config = dict(
    model='image VQ-VAE',
    dataset='telescope images of galaxies (Galaxy Zoo DECaLS)',
    train_examples=88335,
    image_size=48,
    crop_scale_min=0.5,
    horizontal_flip=True,
    translate=0.06,
    bottleneck='vq',
    downsampling_factor=4,
    encoder_arch='vit',
    encoder_norm='rmsnorm',
    encoder_norm_position='pre',
    encoder_activation='gelu',
    encoder_mlp_ratio=4,
    encoder_head_dim=32,
    encoder_fused_qkv=True,
    encoder_bias='all',
    encoder_qk_norm=False,
    encoder_layer_scale_init=0.1,
    encoder_parallel_block=False,
    encoder_inner_norm=False,
    encoder_patch_size=[4, 4],
    encoder_conv_stem=False,
    encoder_layers=6,
    encoder_width=384,
    encoder_positions='learned',
    loss='l1',
    latent_channels=8,
    decoder_norm='groupnorm',
    decoder_activation='silu',
    decoder_weight_standardization=False,
    decoder_widths=[32, 64, 96],
    decoder_blocks_per_level=1,
    decoder_block='plain',
    decoder_attention=False,
    decoder_upsampling='transposed_conv',
    codebook_size=256,
    init='lecun_normal',
    residual_init='zero_last',
    optimizer='muon',
    muon_scale='match_rms_adamw',
    learning_rate=0.0016,
    momentum=0.95,
    nesterov=False,
    orthogonalizer='polar_express',
    adamw_lr_other_params=0.0022,
    max_grad_norm=3.0,
    max_steps=9300,
    batch_size=128,
    epochs=13.5,
    lr_schedule='cosine_restarts',
    final_lr_fraction=0.01,
    warmup_steps=460,
    weight_decay=0.3,
    adamw_weight_decay_other_params=0.05,
)
Rows from block 3 of the encoder of a small image VQ-VAE, named by matrix and row number. Rows with one number belong to one neuron. Each number is 500 + 25 x the weight over its row's rms, rounded and kept within 0 to 999. All counts start at 0. Numbers have three digits each.
After each neuron's rows are labels from the 100 images, of 14976, where the neuron reaches its highest value: "colour at peak" is the nearest of a few named colours to the mean colour under the peak. Only what is clearly more common there than usual is listed. The data: telescope images of galaxies (Galaxy Zoo DECaLS). In brackets: how many of the 100.
# fc1: MLP up (encoder.blocks.3.mlp.fc1.weight, 1536x384), inputs 192-383
# fc2: MLP down (encoder.blocks.3.mlp.fc2.weight, 384x1536, transposed), outputs 192-383

fc1.58:474518466474542479511462501532488525513502510550461471501530509481510454506482527503496485513493458478491510488472437502463524498526499476517513492473487516485501514502516513508509467572483524508523509510483485482474500511485478458434480522502464498506532522530497485511526503501503502535515488479484509473519496493553520501469503495509484505525511472479553503466483482495502469536523443515502507527469471495483516526497481528481496502543507476508498500461534502502493514498482528527535495504521504484469521498462477498498485538476487497521494518442549492508481505504501507568
fc2.58:466472467489514509484486478500511488432522491468502456492449498497485505521503505523490503529560509539501481514484493502492492496489518499486509487498486513531494462455471509472515516487504476483472478540458477532484520500497547502537494516468510473509464505476466485505486447495510508484495454498520489496445479510432517498470453501492523538559484501518408486525526503519463508487510490509502497487552535498491491513496514482492497514469498521513505499526489461469505505473481502503504511469491495462469485491513483514513527442510522494455510492484502506496440495494499521451
colour at peak: grey (86)

fc1.237:460525527483486475482521509535492501514462526512490505489474437554533521484448496522496438538501481522507490509501494498493484514501463536473499459525488543522510501479531484504481515509479500563526516509437486453530542503525491521505507507479509495532500481501468488520490536507488512515506498510493516487547547522483490508533505523479507500481503493454504528463532515474515529486525466464503522515545512514478494504490515527485479522492484518492521463494558506510506482510511482499484491486437486498508536491525499477453443488468514543503506465453501476508516489461481464497
fc2.237:469487468472512541546507495502482511527503515486510552476521472487494551498533455489497500509465507506512499511505465518504514513535495510474508503443545472547485490470475524491481478501515497480462512503516479487534524515502514494489511494509471548545487460491504488538452476513499509507506507517473492537498520471477502543505499498501463483484533499491518497517489484464490490495524489510506497516497530498430496480514520476488537486484438460495540475464462518465504526532514499515513464481479509485509517524500487520470515489512491483550429557482484504467464475508483503515
colour at peak: grey (53)

fc1.363:469464451511519489504517500504474488486498501449536496522475512501501529531523509514511485443483493507487500488495490488529551517519561524489485525479496503516516518460479492502510479500504499470487480488488528477474464474501480542484500454455477460512507490510513505505490513494518531518481528491487500447477533491464527487511532482480497526518481505503504484527486539505508514510478500497510510469513486529518533488492569498467475506504511505462503507490500487481506457499452517513549505472480523541490521493518456549502498510521469526526491499501505515480502491513504482496
fc2.363:541541510459477452501503519494494538502518525510475483517550518511483462491501525482496481523492511481462527526518491482478524467536478497480514480500524471509474483534522477538479535498472486507475529499550498484506519469509506484521495537488517544504464495482487569494472451504482514520512490472495512504516468524481466510506500495498502505456584502502526497480505483471516504461488523470480496517497494494498491505498509527522509458491539471541520453529499521512501517505531500516502515497500549469499478474449498456516512499475491460477498499499546479477502481493521508549
colour at peak: brown (63)

fc1.123:504504475504502506491479488499509523464495506515501490530513534492500527491495502491542499538484509516532471548514516546481509502535472486513479508539517509504522501482504512462422512503483495515459522491493515503481553500515467498526547490511509490518531467473518451491500477496505503485563517511532500527523507509487532488488517501521522525485469486556502485531492485511501459502475514470506496478476502527505515502525529503472520536539488520476553518510508463436493487442538463471508465502484498529545489485498544478523526513522490520483501470507501521522470473511526481489
fc2.123:520497556465514515497526541506523475521507490514485509452470426503529471490481553534515492494509502495471515462503546485484521504484476496506510485465543501464479484539500449523566501474525532512491494491488461484546475518485548506493422458501470497494505518534483513466515549473518499503492546489469544485516501539480478526498486505462510520513486497462473514507479488461517510499523472513512505506516529497487443552479513501497532479455505458534452499509507470545503502512551503500510559492529478504498518526480475517514510467491491493486517498510486528481513517464524460506
colour at peak: brown (90)

fc1.116:562517486467512473482496524521507510462532439441498522475508470496533479539418511509532468507521500506491507473481527512512537471506475510457486509493462556519477507512494503468515482476510523527500509497523501522520484510474507534507435473491500527510471507476502507488457544496493518510516496493517531513528506527479490518520523517508482548515475466538476445524528511496496527466549514506492529521498517481536513517498513488522515482503550527509502543536495500476513493497466508455503492481514498477506479513510499506504526472523533481511539486495565515500476494504477465515
fc2.116:513501478506499495486475513500485528494491491444483491515528504521510522543490507497525467485487457507472549482502483507472512486525478521512473521489471498549518511477529499551495533487510514519492496457473453488508535481497520523496482480501460536477514459488553501544508551516471477510488465502471473515551493515508528485507514503505507492507499503499490533504499508504503459429502489508519501494489522499538499517535535467547465513483470505513482435515455526524504515515478504478567498540501471478472500480498493462489516477470505429513498481519459522491550480493484502486
colour at peak: grey (49); pink (46)

fc1.733:446523533487442551507531508521495476498481473505505501481492477517494549517540502507471504503490461513506489529522501518492522536489528491498507540511506510477536539498521517532524504510536497526525501512493518483524479523464489517483478463516534506486459480485487497474507493521501483513514509470477455518482536479499496529525496496503536481478504479527474557522531546559512502475490445492483478483525504554506519498510482523472446509516468500477504477477488474494528499443470533518516524497439487490482450488464506464530511507519496517488445460480439496487509526455494482516
fc2.733:462494488508496505480506531506510494549526496517504491513508491514479550500540486446515515501515524514517494506507504471538518503425519506454486493510534511535464504505482528472524499539513519506511505471515500479521504510518496499488512488496489549553492426498476511524494563441484485457499498518524484531535512506489476521525528504484491499471456496562500528460508481524499489493479502452571499499551524501496521512511540504457502469496529504530536494500532490498499487505518497495476523499490522480496489499488459509488537494492506498509474539509468483450530534472504474465
colour at peak: pink (32); grey (29)

fc1.702:480506492519483516497505448469537505499470450503470484487498542485515519525533500469543502475496507528535504536513508512509493533465504511488497494491471518501483518491481491501533447494496496477502515495489457508466505540491507488494479492548488520522551531490514502484494500470465529479515481534466523471568478513531499525506551473512483464546517526501488508472486551480539479492501505536503486531482506433506522484520477554482476483507510489473431532461499510529539537530482515451466508462544476521526510526504505485521520502502481458542527512526482540480498445483507473475
fc2.702:472519531514497484501534501498422480491546452488515483496498461521452484504524487526494477507533519466455478484468488522488508497513504481507534485547515502536541505492507536479454505503475472432501452512454532484515533494526461481464522480476502505505489468532466509502493491515526460529513477478520497539515492495509504503497488488497487551503534499562485514528488516539512520510500513489422541499495521499495451480498498529470496472483517492438536473567501490506502447499497494562548558512499538514489519472456483521507505526514534492460447511489496500504495538468471515532
colour at peak: grey (43); brown (41)

fc1.134:481515507497530492537501493482546465488481502478505503513504484519505503492465439481456538518491534484497480524524454522503492493475482536479527539513517498532518525494518508450520504490505507514462516509521503466456510532502510488496513433539505511520524537491535502512487520514486487478533550508488495523519502484499489526509504523506462533476497489531495479475511518479481502506480492478502441514505475512490522510546502492501493500533497528504470488448472462489464472474506436464489489488507537479504497505476488468529554533500478479496496497478449474458479512477503474507
fc2.134:522471505527465541451471511505463494486483497506516513444585505507491500449553498502560493526537496536511492487468540521526523489525517492533475490489511500500514521517485493561528464509482494518532519494518466547560491465522501520482474519473505472499506490507525517459543506487518506479503492511498460522485511518520494448506434503503528513527526502485505494534516486535498488506518520498497519483495510496503512487477470467530539461471491528517517500489520520524501510489539510515511512531515488511550479484507510528489470491496555471504482482507495515535535528485515493514
colour at peak: brown (48)

fc1.370:510503495517542488541487508501450514456528515487524498490501528490467518430475512474499459479511466475519493469539514515500501498496531489502476523497568530475503502506456520521512477472550508491521512519502524541481491507460535466526499511456461486536535506530489507471450485527527534530476536511477493493528543509537481450477504537513490544560489506543490536493536500507497476469509498503455486484481495541509519493481514542503509506512469495488470508477522522511480499501460529486516465507551512491518482486504493530466508493520496469527465520508493478544513487484485488508
fc2.370:540477521542491527499506484500500509465514557482509475448475542522493487510505488549490489505481489531470541509486494480475469475559525494587486484462500454473522501564476538520488514488533513494500504520495485569499511488506457468531491496513470512513507547509488511503483504518512513447511524509499517495482466472499497473509560509465521487475499497522471485499496506491497530451516490468460476492490475501491459478458508523497476499493485509510471525546464544520501522537512495520507471529544482472518488475540484449522508493507489486539515513497517488519500494512440484532
colour at peak: pink (44); grey (25)

fc1.645:483527508528495510488451488471490478533489553492469495509536456521519523510487487481535545493492486524467495511486529473492486492499460448472514501494487523517472521488513531520530490492453481511497506480509460548472515479511534542502536497494467477523516441481487459515555470529475485499502512475514496491489474537521487506492479461482468544566514479481504450506487478479504537467516510545470511495481484494497497498549536502494519473465523510510478479510454523476510553485531498520464502532489485529518518532501519496547492475499529470503513524476485480509438496546519512486
fc2.645:485472486541488465538499485480467505494521490544518524490484504463478507495528499420498528490514507483515500513456494481480508547503490493498509523503456526538485492517466503488500481505517525475468520525499456490514509452494449452507496483512501489517490438511478497474520530550526495482487473492506536562502496526531523484520496504509499494472525503500506479496482481501494535472551513551518513471504543498499501425487512500529524482466474478508510517519514503464507461496513510504474488465525500466533513487517514546467488482522480502478479509467490480456498527528486516536
colour at peak: grey (67); pink (25)

fc1.250:520545507468518516505461479537484474495516517505531536480506516540483544508455500489507510465486495485511496462506521507497497475477501489534507483522473470539512505493572517485471463492506460468533520517494508513535489442514458497464407474487457526509536495482530494484542558506509528476477508520486465543465464485536498516476486503532496483452485513498501517479484503494478474433530508478484480478480542490510491506509436474453472464498513491490492526465525495504510498515490539534490476479503507519456494527530468506504509472490518449552478493483451506490485506484519508528
fc2.250:513466475502511482511510491496534495508507472517503492517498462486475468510499506490492457516473486539496506465480495519511558496553456504479495488502496501471515474495427485529505541492506513523458507525469510552475478515543519469508537507517512500473508466505478513527467477483483491556497485507501504448543508533474515517503489501485515519483465501521495476518497474510498512516483530499539529536503471500459480482497515498494479546481504516470468494541451465496501507488506501501544547534473485511547486437482553491486486484495531463470495483516544502540482553504502489486
colour at peak: brown (40)

fc1.672:476520495528457479530488495569542469462516519516510466458488461488516480526508507482514502529495457486511453460523555472473466475499505560470515510524520486526518490550533553503497463514543540498512497456525488510483524555482500481518508461507510504462448519470484542527509487537505463476497523497519553500498493507426505498507482502501553488514513523516499495497571509475471527495508530530545513541484493513489514492530487547516483530521490500512491501528519513518542491458500508522517536510504473507468532502511430456508516492518463499466485480515502516493486555518510489500
fc2.672:521478468538474480495497491497499517525518492476494490535457526509513473493524467493484548501510518503488474488492534521502496491508485479524480508532456494511507491490531551530527467515496512483537501510506533502488542486478452521501500565453497503500517484507505473473438545513506475539492481516540467503503511518509496508516495491476463489488501500497540482465493490488495476499501470534535514498509500501466512539537497485501501504505511554493511532480512490507496486514485499476506483512478505500490484505480508455493522504492518482483497503470454505496490539510476464430
colour at peak: brown (46)

fc1.179:459465482482501498519492549520513527503535505500488458524486486493564519498484493505528509510538526527512538476507488495495500494521501481520525519541476473499516497459538516496455510459526563505498510513479462539462513498538443542518464550495476509515529516528505498520500515520478494492487502496522525475456523478501479526499512503484494445466533444478527532502482524524503508519472475517512494487503501465525519470531499483516511437472491499505507503505486480469498529481510467504538544489458500522493587498461489484456486484522513527503477480422485504518476501513519481479
fc2.179:524479528493497503561496465498514509502467522515494528469499502520537536508523514505479517514486517502467498510512499515495488530508456529506476499471516502535514493512469515506493519500488436500507493501514503467511449489451484508475502450522503484476526480474509478506476477505493547538483488541472438481521528462514491510518480504523508479522472499497464454491508497489501499476482495475503476545489504504471476449458485491513489514522495478514560506523509516457502515507479496464458477508516487492503515525510521520546468493501539475486481548514485512503509460512435489486
colour at peak: grey (68); brown (30)

fc1.248:473485510477479550498515507505479518492499523481463478497523489508507514517483487470512499480542516505489526506502478493486517490529505573520475515506511489475485495473497512514519519504474514508473547516540575476499551515491494472480502520485462523537505503520462505539497467481490473505478515441517501462500532498496459491492476473510472436507517478501471495475513494535525467476497514520527472504517504448537478512473515507484502495480530500474534545512512465512494482509487520505471500485498505472454527496470497495535488542499509527491492480462510475573460515472527530570
fc2.248:472537479534495459525504485495509507525556475505508535489475476523499456507480485558471506531471538491485515475453498495473471470503485490481522492500485539505482515519469510524477505487481499489494530447492445477484475483536490529514502560523465504435418490494530515435493479512474522490490446523479480533454477532525493504455551508524526522523481497477548486516455492497472529476502521482501487511483507504467493530505507507531514501524527523485491426516478506480498518510472496487539494516462518519494511552509506493483520459490487491530529494473512494436522509493502466466
colour at peak: brown (31)

fc1.646:492494516476423513505506496489504494532509461482558500521493516497518462559475529498504479462467506506454527499499509524513497496509518546496504450511509513481541503525514494452524504472495495511525524481486515509558513504503528503552463536449468456493496494509506549502482487513509455521478469486494518510498487507537527538512498523504481455512510459505494493529470518517472511481526499480497531515485485497521509436503466514470504492491509495481500526485541493491420529517552483467526472494503518474465486497485468533525532507472496502510500502574562483497487522469493474486
fc2.646:507531484536490479486530543501471493511455480522489537452465491522494512503534486524493498509467482505504488543491475477471484493509542491535485505481498484478536526508499489492545511502482495508535509489527533476532488484482489490498505477527520511471526513533517489495534499485517461464479536552471515507539529478463464487472487499485512538541499501512498505512512508519490474491520507474476447545539480500533518543502489532503467528469488486500497474537474508511500475510512500484493534539541440479468507522515482482560487463499449507534513500505499521517481503485475459471
colour at peak: pink (50); white (31)

fc1.198:583476483507527524547496532528485523527526492527503468490550532510521498512512518503479457536495473500514522518484481511489516476542507494536467506483499488485490490449508478480515501533498528466517505548486508543494470525498506537506499505494486483517478538503509493467489502439487501512485470564494500472495482478486522473544501507499509493499495505483472513471513472543529492498518445470477497473550485571492495502469525429521489474536492517490510489503486521521495544499501480515492550475531504478506488485496499478510472465474490502504479518465541484505537535466474478499
fc2.198:457475512521508528471454496498538544520494525517505530490482518482511518537509465476483466460487465498549487518502554458476472528436493485472488444512511560456495513442533510495490505473547484554487507484530499500511525477522503453538484469562486484518514493521520498462479503550467524457504530480482511542504497498511503480487469501461451457524501497454521520530520471504510475489488513578523502506503499502492544486555469521531499506482547491476541492470473504507501494500483504485507468536468488487527502520479495551501499482478492490525509523497483514518471503498517453451
colour at peak: grey (26)

fc1.339:522507516485478480517493512511531492434465475467519499453530501499552494525526506511538488431492496520517482488549478501479480474443476508435493492480513501490461493517501476467488477449507499521477500499503501494481487494462478446501523524478494472494465495510498510493518507526552513498494486532499538518458498477512511489503496515523543536514481489499477525535505524480513534497521526517485495465447534471464495464484497486475546510456525525492527469515518553481490466478551462519523469534520497479540489496462533494517525490517495495512552509465511496496522473474516538483
fc2.339:488471520464532455463532487503510538497527461506480526502507493461467537510482473500497538526502496485452513482481478525488494518525510503511501517504465522507468484506467455507443517483443527445518485482459498483453538519501494510480520512475541468474523479504485451506529517441496508502498489527494491474502519557588502447541512500527479494505482501493483497490481509524493480502463510472496502501528509494469520495517470467470489527489523519515474487490510470503504527514486494520497491460512491495497491506541517486469532512506480530464475486448481496536483498502469491492
colour at peak: grey (62)

fc1.79:476495502463512558526505505507515480492464485446461490513493538517510472481503472477484504481519501456547536500449508550495482523483464495518498501505491500510491449521502497509492482514489553494492553514487479545522473507480505496496529446547499490496507508560471503482524504509468501469511484495526485526477529520507528508498497498511495506513478526504484491484525466483512523494512463506494461477483501469536516499492494463518523509486482507464499531500492478491533518483503526474538518492462476471525504500477491491532548479487477466553509498458504491475513478498515472495
fc2.79:475476508467440495482507494490474491455507533466471504521558526527502544499468503476501495493526491510506480476510487490526508511460452552527483455504483478476513524540502497523526484462526566511526490502509515480536531494498491504513524485556480522542470499481504487498539536482486520485494498505493506536465502475522450510521513506484490464455518501463462486492479513483515473503525545483509518520488484501474516445548501512489511497491531500525496446495453463481503507459489499511432533480460506476505506487498538532492517497476490458554495491497509495501499500503495530521
colour at peak: grey (64)

fc1.35:539529489509509443524484535468508526449499551463492482494480498500515507521522497471496485492491456494475535531466483521485495552490482505489518487513501571541492515582504547507501529498512538498515504506463500516501484512542459510554505508427466508506494460486507498515492495511485526485509514469480481516482472551495482515500527478502511470506489542504475508500519480504498458481451479465492521492485512515503516505500513486505488453493480519472530517474466510526487494505494493489498512576494492485551480499493509530494499513509499484498527498439483513513488508526530516500
fc2.35:505438524484489563460532474501463483549494474517453518475518494501490471503512552525489484527540502534510515461500505466473500474476490520525477549499459466471502485502492507497490520488540500546518517506526526485488494511476530482549473449513498488515510528473470447502475517500518493485508505550544502498471480514516522475529497505457459492528552496462536525484513511490538516491515519492487465480489501505468473471503537480498491511471497489526512502534515457487494479494452499500459489486523500485491499515521553517515491531526505492519522524471506485530526463508464495518
colour at peak: brown (62)

fc1.494:505457508486502531482503494470498501478484453525549455504483479458454525535545515517523491454456498473516512550507523490489457560530497500491509476512485578465477487453473537488512494472496525544501532492514524469460517544521529526461514489517507483521516509507533504517529491495525518484532483501469502478550507511490486534496475474532447477444479480495476529499520504512556484480503476477506506518504500571501525502448522462505521528493468514437529514528481509490527499550520476525497509457449492519510528516489475564483538523474476489551480516502473472509510517453525469514
fc2.494:525496548525501481514519530500493500507528538523429513524530498526530453496410519498507517478534455538517464457490450478500557464499502498507487542499498474542494534545524455498502491530474512477475503502482520550510531471485472479481459519474457528478503505485483486492485521503488448486507563521521510485443520533514510472486485489493551487516526498523485492475517488507512510512482524506498474476486507500476473495523477546503477464507569480559483495466470466495497545474518504525500518525509495494503507500534535481503438511504517517445497494513507505488500485533512504505
colour at peak: brown (29)

fc1.637:512485520440521505520530499485524514519540469506508456500527532525526466512543540500511435495566442480569560518489467471483518470500445528524483532534512496470511550507486520501517505474514496481505462476536502526510506481505473479477502470488495493483522493539499512488499513511468491536534498502487506516473474505488460503524504465489509478522513497523458521490532529474509541471534449480495472464499471556494488532478522465493507504473536473504517476498505469513512480488521432456521469538534526498461511544490461544552510480551464450529465493456522484478528494493533492532
fc2.637:495498455531475488486497476504492511498478545501487477521522523492517546540510515454486494491441488481477495501504517474477484535536512480500540500486525485470489472485513590503500476542459495554565494518492547469483517504533517556461524541533487507450532472486463432529499536488507513499507490484478537505509525468503491463474476500487507484448520500489512480501503525548506483526520514532518521504468512502474476479511518479495493515532467535525460484482495485448502482517490505477530508494493469562507473506483471478501535453508504518523512514497473510513453541532481490465
colour at peak: brown (87)

fc1.679:465512486527549522496487457488497506493570524516540538474523510510485496472496558499529492505487449476499494502508520486494467502474475459519561512516552502514493486481484496524523514521485486482536525536516532534522500524542560491488564531501487490509501495481523506524484482478483511516504504431502520479515516496517498551494501503541495480556491495513508515490516480482546517543466514474453496551484519493507532515502489521483490488497463483484502525500457502482535512493523454491461520479501469472455487481483482529454503486522527491474492543497434473511485482489495520504
fc2.679:481481490521501520461505490510491471503506481518476473483514522510511503521498470480539469508495462500491494484516465518525499500533526508494518517498484498468497497522514491492536507499473484479533494486473515478527486490485467534495438491496492518536485517514511482487467479554502517488498478495492472537489506510457470485496484500528535470429438499502521512524477490517521485469473526534453438466512515505539465536514472500458491553515508528546497514497494471499498437490506500482492533550541493494490492526533453536520533442510536506546541513518513517504472546529519490507
colour at peak: brown (52); grey (47)

fc1.10:494516453475540499482535511541518534530498534521480507480478508495527545507545498517502497505534478479490501540497495493507484524518485481499457515502538492481489452503503531473475546553472532518527500490508541530498501502510491534472537522524533529490500493532492493505469479544519525463526550495524471525473470499496490546509525512532445543498530486467482524479537525512505495513496521557487474500498528544472533505500522450490523466483528501512538527526504513491491489501538527522509497509516465484517486498494520507488515438483469485484507502469499520473493516511468502487
fc2.10:502467492515488533537492494497556478498526489531477485486481482488475450490505525470484495473452487500487522515528467471513488550516516471526485506494481537453477473511485533484531443515472515512504496517485483531523480476457537493509467494496503474503494515483513501495516451448485475496514477517494497479483528500489481515482442502492503540496487496476552485505516507538508442517510481456500548472494474502503512504494495518498488560451502481498447504494513486491498502509494511457472487477499516532541519542486513551515460468502483475492479535437511516516521510482529479509
colour at peak: brown (52); grey (43)

fc1.488:460535466487482562500469514519465535460516483452534506524501495520483506514418505477531513489562515497518536482474502533560588481467500524498498515479474489506521537490449552492499531478464485522496508500532485489520498491511484514519438490524474482521509499487497481501462562520487488536505468502509513518535517495491472496482514488499524488500464491531525513509469522511504511481493453490486486476514528497522503459535501444500522501510515467465538513481483473505498496497471523430495514506499511484486501501496490456527490490518492513519511476510479525483555481492497542470
fc2.488:497519492503496486517470491499492493520488532462506525483473512520515547532485493551499526454512517496500492506508514482492480490526574500520491484489473497449503483518463497501487516474529513474497512529479524501539517454546506536473510453449462540484489500472498539488517509438457520502488547539490499457517532480467512527512554493513512474490450500488477505538504499518482459493502526486520540488523469502546538503526543550509482486439492498481509484496542507515500496526501499529533494495505483519504498514456541512494520487528536474548476489512544488498533465467489473488
colour at peak: grey (90)

fc1.688:490495528494478501497543505535436485465503471519508445486502506514485487493498529483499502481499464499505529524509473479502499498512479507515527475530517544514486532506537479490506449506504485503508444493477503473483531516496523507477502538511514483489506509513484540457493485494533487530451469527493528506527430489482500514548520517516529545518489475514481514509514531511513528530473518522531466490484510550499489561505521501476506527499473499510509490493515492472514502501497483504528452481491541510528490496487486492507484508497525520526494495509481431559478523499508531491
fc2.688:511546487527532466500482486489526516511529470494462570504499514481515512518474512477519518487485480497490489517532496521549479531489523497491494495483496500489468486522480506538499522479477498465489496506538509570447527502491463495508496479489479530503493451518498537484514531534461494506492482480502479472487562515481524505467517507454442528482448500481515521547499558506489505473513475478464527511501477499508521484477487502493511505536491510491501499498515501524500517501510503493438551522473481545504495525478477537513555473493565505520473495467490513467499540520482510480
colour at peak: brown (52)

fc1.113:484497515495510521506527495527500496504511540457499517506459506484517522509515460505501524545472488487468476507522497484496468482479476513508523510475489511511498494522462530486544511487479484480528539459488481467482529486487521475523493519509483497501504483522490492488540477527481462465491500516495499489478506468505459513501499522519522439447520491476528505457527483542486476517478498556478472488492501546495483502522474487468511522497483474491480490512496487532506511496520488481481513482541493452506493483467508489523529527484538478522531543471507491468539488499497490531
fc2.113:503528468525526464500561525503499518510474486515522494514583479529459487486493499505509467522556498519535522502509475493487514520518530523530480482518495453501511472475512490521455482531501502530495470572512556542501482478503477532513461519494535476455503492494506493446476512512486485505484492488493495528513497503543525511488489511533485556539480497526467476536445524499498499484518490463552509508489493498545537526476516480541495502487514537505511476506455509488498518510490510525542512528500524548518477546543485516498515515470511521498463479525503487535472505504498519484
colour at peak: brown (52)

fc1.406:486514527519539489539483496477495487478496456518536490505479467496485507538420526515517460490484484487449540500499537528481506491507433505462492462495478563474469489501514492480548486515443491529488493471509545486558480513482526536477487541465484463496513505530493503508505515482535440527499463469494498460525465515496473509527470499558467502525511462530497493494510512483494504483472485483477497516491488544537480482513483520509529494512516527532520517497547514484487496508491514481490489486477513523465478500482464509539493514512495491496483517473543490509512486501526494472
fc2.406:507548475488504459547483479499502493519444449560494526476539466517500544489489506502522481495483501490499486495513484505467487508513482522501470455514473560480499474545527480490527486507450479485509508458562551463525485465508476524529509486493535513491474474554510529477518478478504480526491522501476528515495512488494507476487454502520488508513516499459524512556526513527485467512475498463475514533503509502514474546504508486496537531462517459521511492510502461491504518458487492503503454493513470477466480494525437497491535499496484457462491526478511514513462486507455505500
colour at peak: white (52); pink (34)

fc1.163:446520535519524499456501543513505520535513506502499475526480454512503541498478452483502480511512501523478483491505496518534509499535443500506491522479481548495480489487485482544515506478512496496509506539506526551483510463452510506500527512508491503490487504528516510509492520531505468496509537499548487457533498487562512514516500492507511536475517490516520508518559494479543519531509518494523467498514456509488479498541540540486547517511520542467534511496468501496514445487497480498520492446453500518474507469484505501483496452526459456504495493490495490428533514464511486541
fc2.163:511528486498482498541512532507524505481498499470471568500492502491486519497485504506533493510449507457493524534503488439495547519564525501504511461505521523482481512496492517544507484498456513494504496487548468507491485495510421525582475560520495553481474481466502461525500502498484503480514500523507482531477499467473510531501487491484502443485482503485490498460532473476506470470486460463484529537524493495531509553541490480519472488471494497485530509501530478500503471494463497528498488496466535469463511508464505518531544507522543481436516529485470509512508502481508492486
colour at peak: grey (49)

fc1.233:511504462506489515516457504532539546461521529488518513474547532509511496527453517522512437490533505546502505481508464525524469536496470528506490502525507451456493500461504488460505484466483493450516526523493480504490472465526491479538495541502475516527452525508503540473457529475534472545498486524468468465477471511510485533493495504470516476475494505460488467479518447467446528514465463485511565474518524529497507484542531512488557501514520484510559500500500476492531498490516501489467547471504467471506513513479497433497514513513515484453513510458470509480506499475506502514
fc2.233:526499540489532525552461480493522480520525507473494547524479509506487503474518513494486485498530472454422450506491496515450521540509492513480519496476532499484496492465515500530461579536474465493503510474535499497465504503474528521465514487480502518539504480497493512489526501469469510510531499501528499506460517467459494507474520497549530497488471501460510495530514508528471520519487509490513513475497511496540458482523494492482469524491458473473494458470495475527498486516494501528448477510506473482490510504535471467437492532486481505533522462500554484499492502499475523495
colour at peak: grey (82)

fc1.740:544477501513497526497482529512503470467538547507528517493451465495520505496474495481540453499535484526483506463495540514514504503511541529490533504463552520490460559547537500481522524471498501493497508458485457516522515480498524578445502515476472490473497505522540509497467505491462483506504475439493509462510480494449506528502485480518477538510481503471494443487480521483498497492534492535476465533522530511526468517473506460497504501490524464524471469503479490513513509503483511491494465489507498509498506487494446502462504494545514484509467512455534499524519494530515496478
fc2.740:500530505517463507526451444498528482506506439530486541518512481478511522484463490508505466535483474505475502548476508508506508499525466487496496498484443513516529465439476478527475507532506542522490498464520488508518509455555532538544510528506493486489510507455519498497530490492472504515508498499502498507554496499480508477469463498528531522549502499485503478495480477484493470491519505520513483509482492496518488516458481462556515554512495508500458524506507501525502492483513504493512479482467469528493478500506542516539565525499525462485544542494474506506471455504520513475
colour at peak: grey (93)

fc1.706:524512498486496531521496513519498506545501512513519513491529510535446540482541486511511491497505449519539467461513547489494484475492469550500505509503518512520495538506515465461493465508539540532530493498496527538542516534471513480571507524491524505506507518505484486474511493522498491467522523487561465491550564500496516489462514520542500482471519492529513475514518512441489483532489475529509483531490514541501472471500488515511510465529490517513506518493534542467553460460499505494513466482522537522493460506498529479464496514500460487516509508504508513503496543495455550467
fc2.706:521474486513449501456440527504471515517524471499495516470493492540536482510492449554494529444506498496514539499473494477534452526503526490496497535521493521519506493511481490532472453566475492474498477530485486504524529490490474507509470522490515498499463538450487483514477479532515486562511538544527487517482536494509499541511503506520489483507480498501483483448476457509481462485491520523510436496509495504477530528513464519500486512494518474497516499481542497466500524530493505453476498471485508515531500507506492465518547514511495479518503473494492496503478509458492470450
colour at peak: brown (50)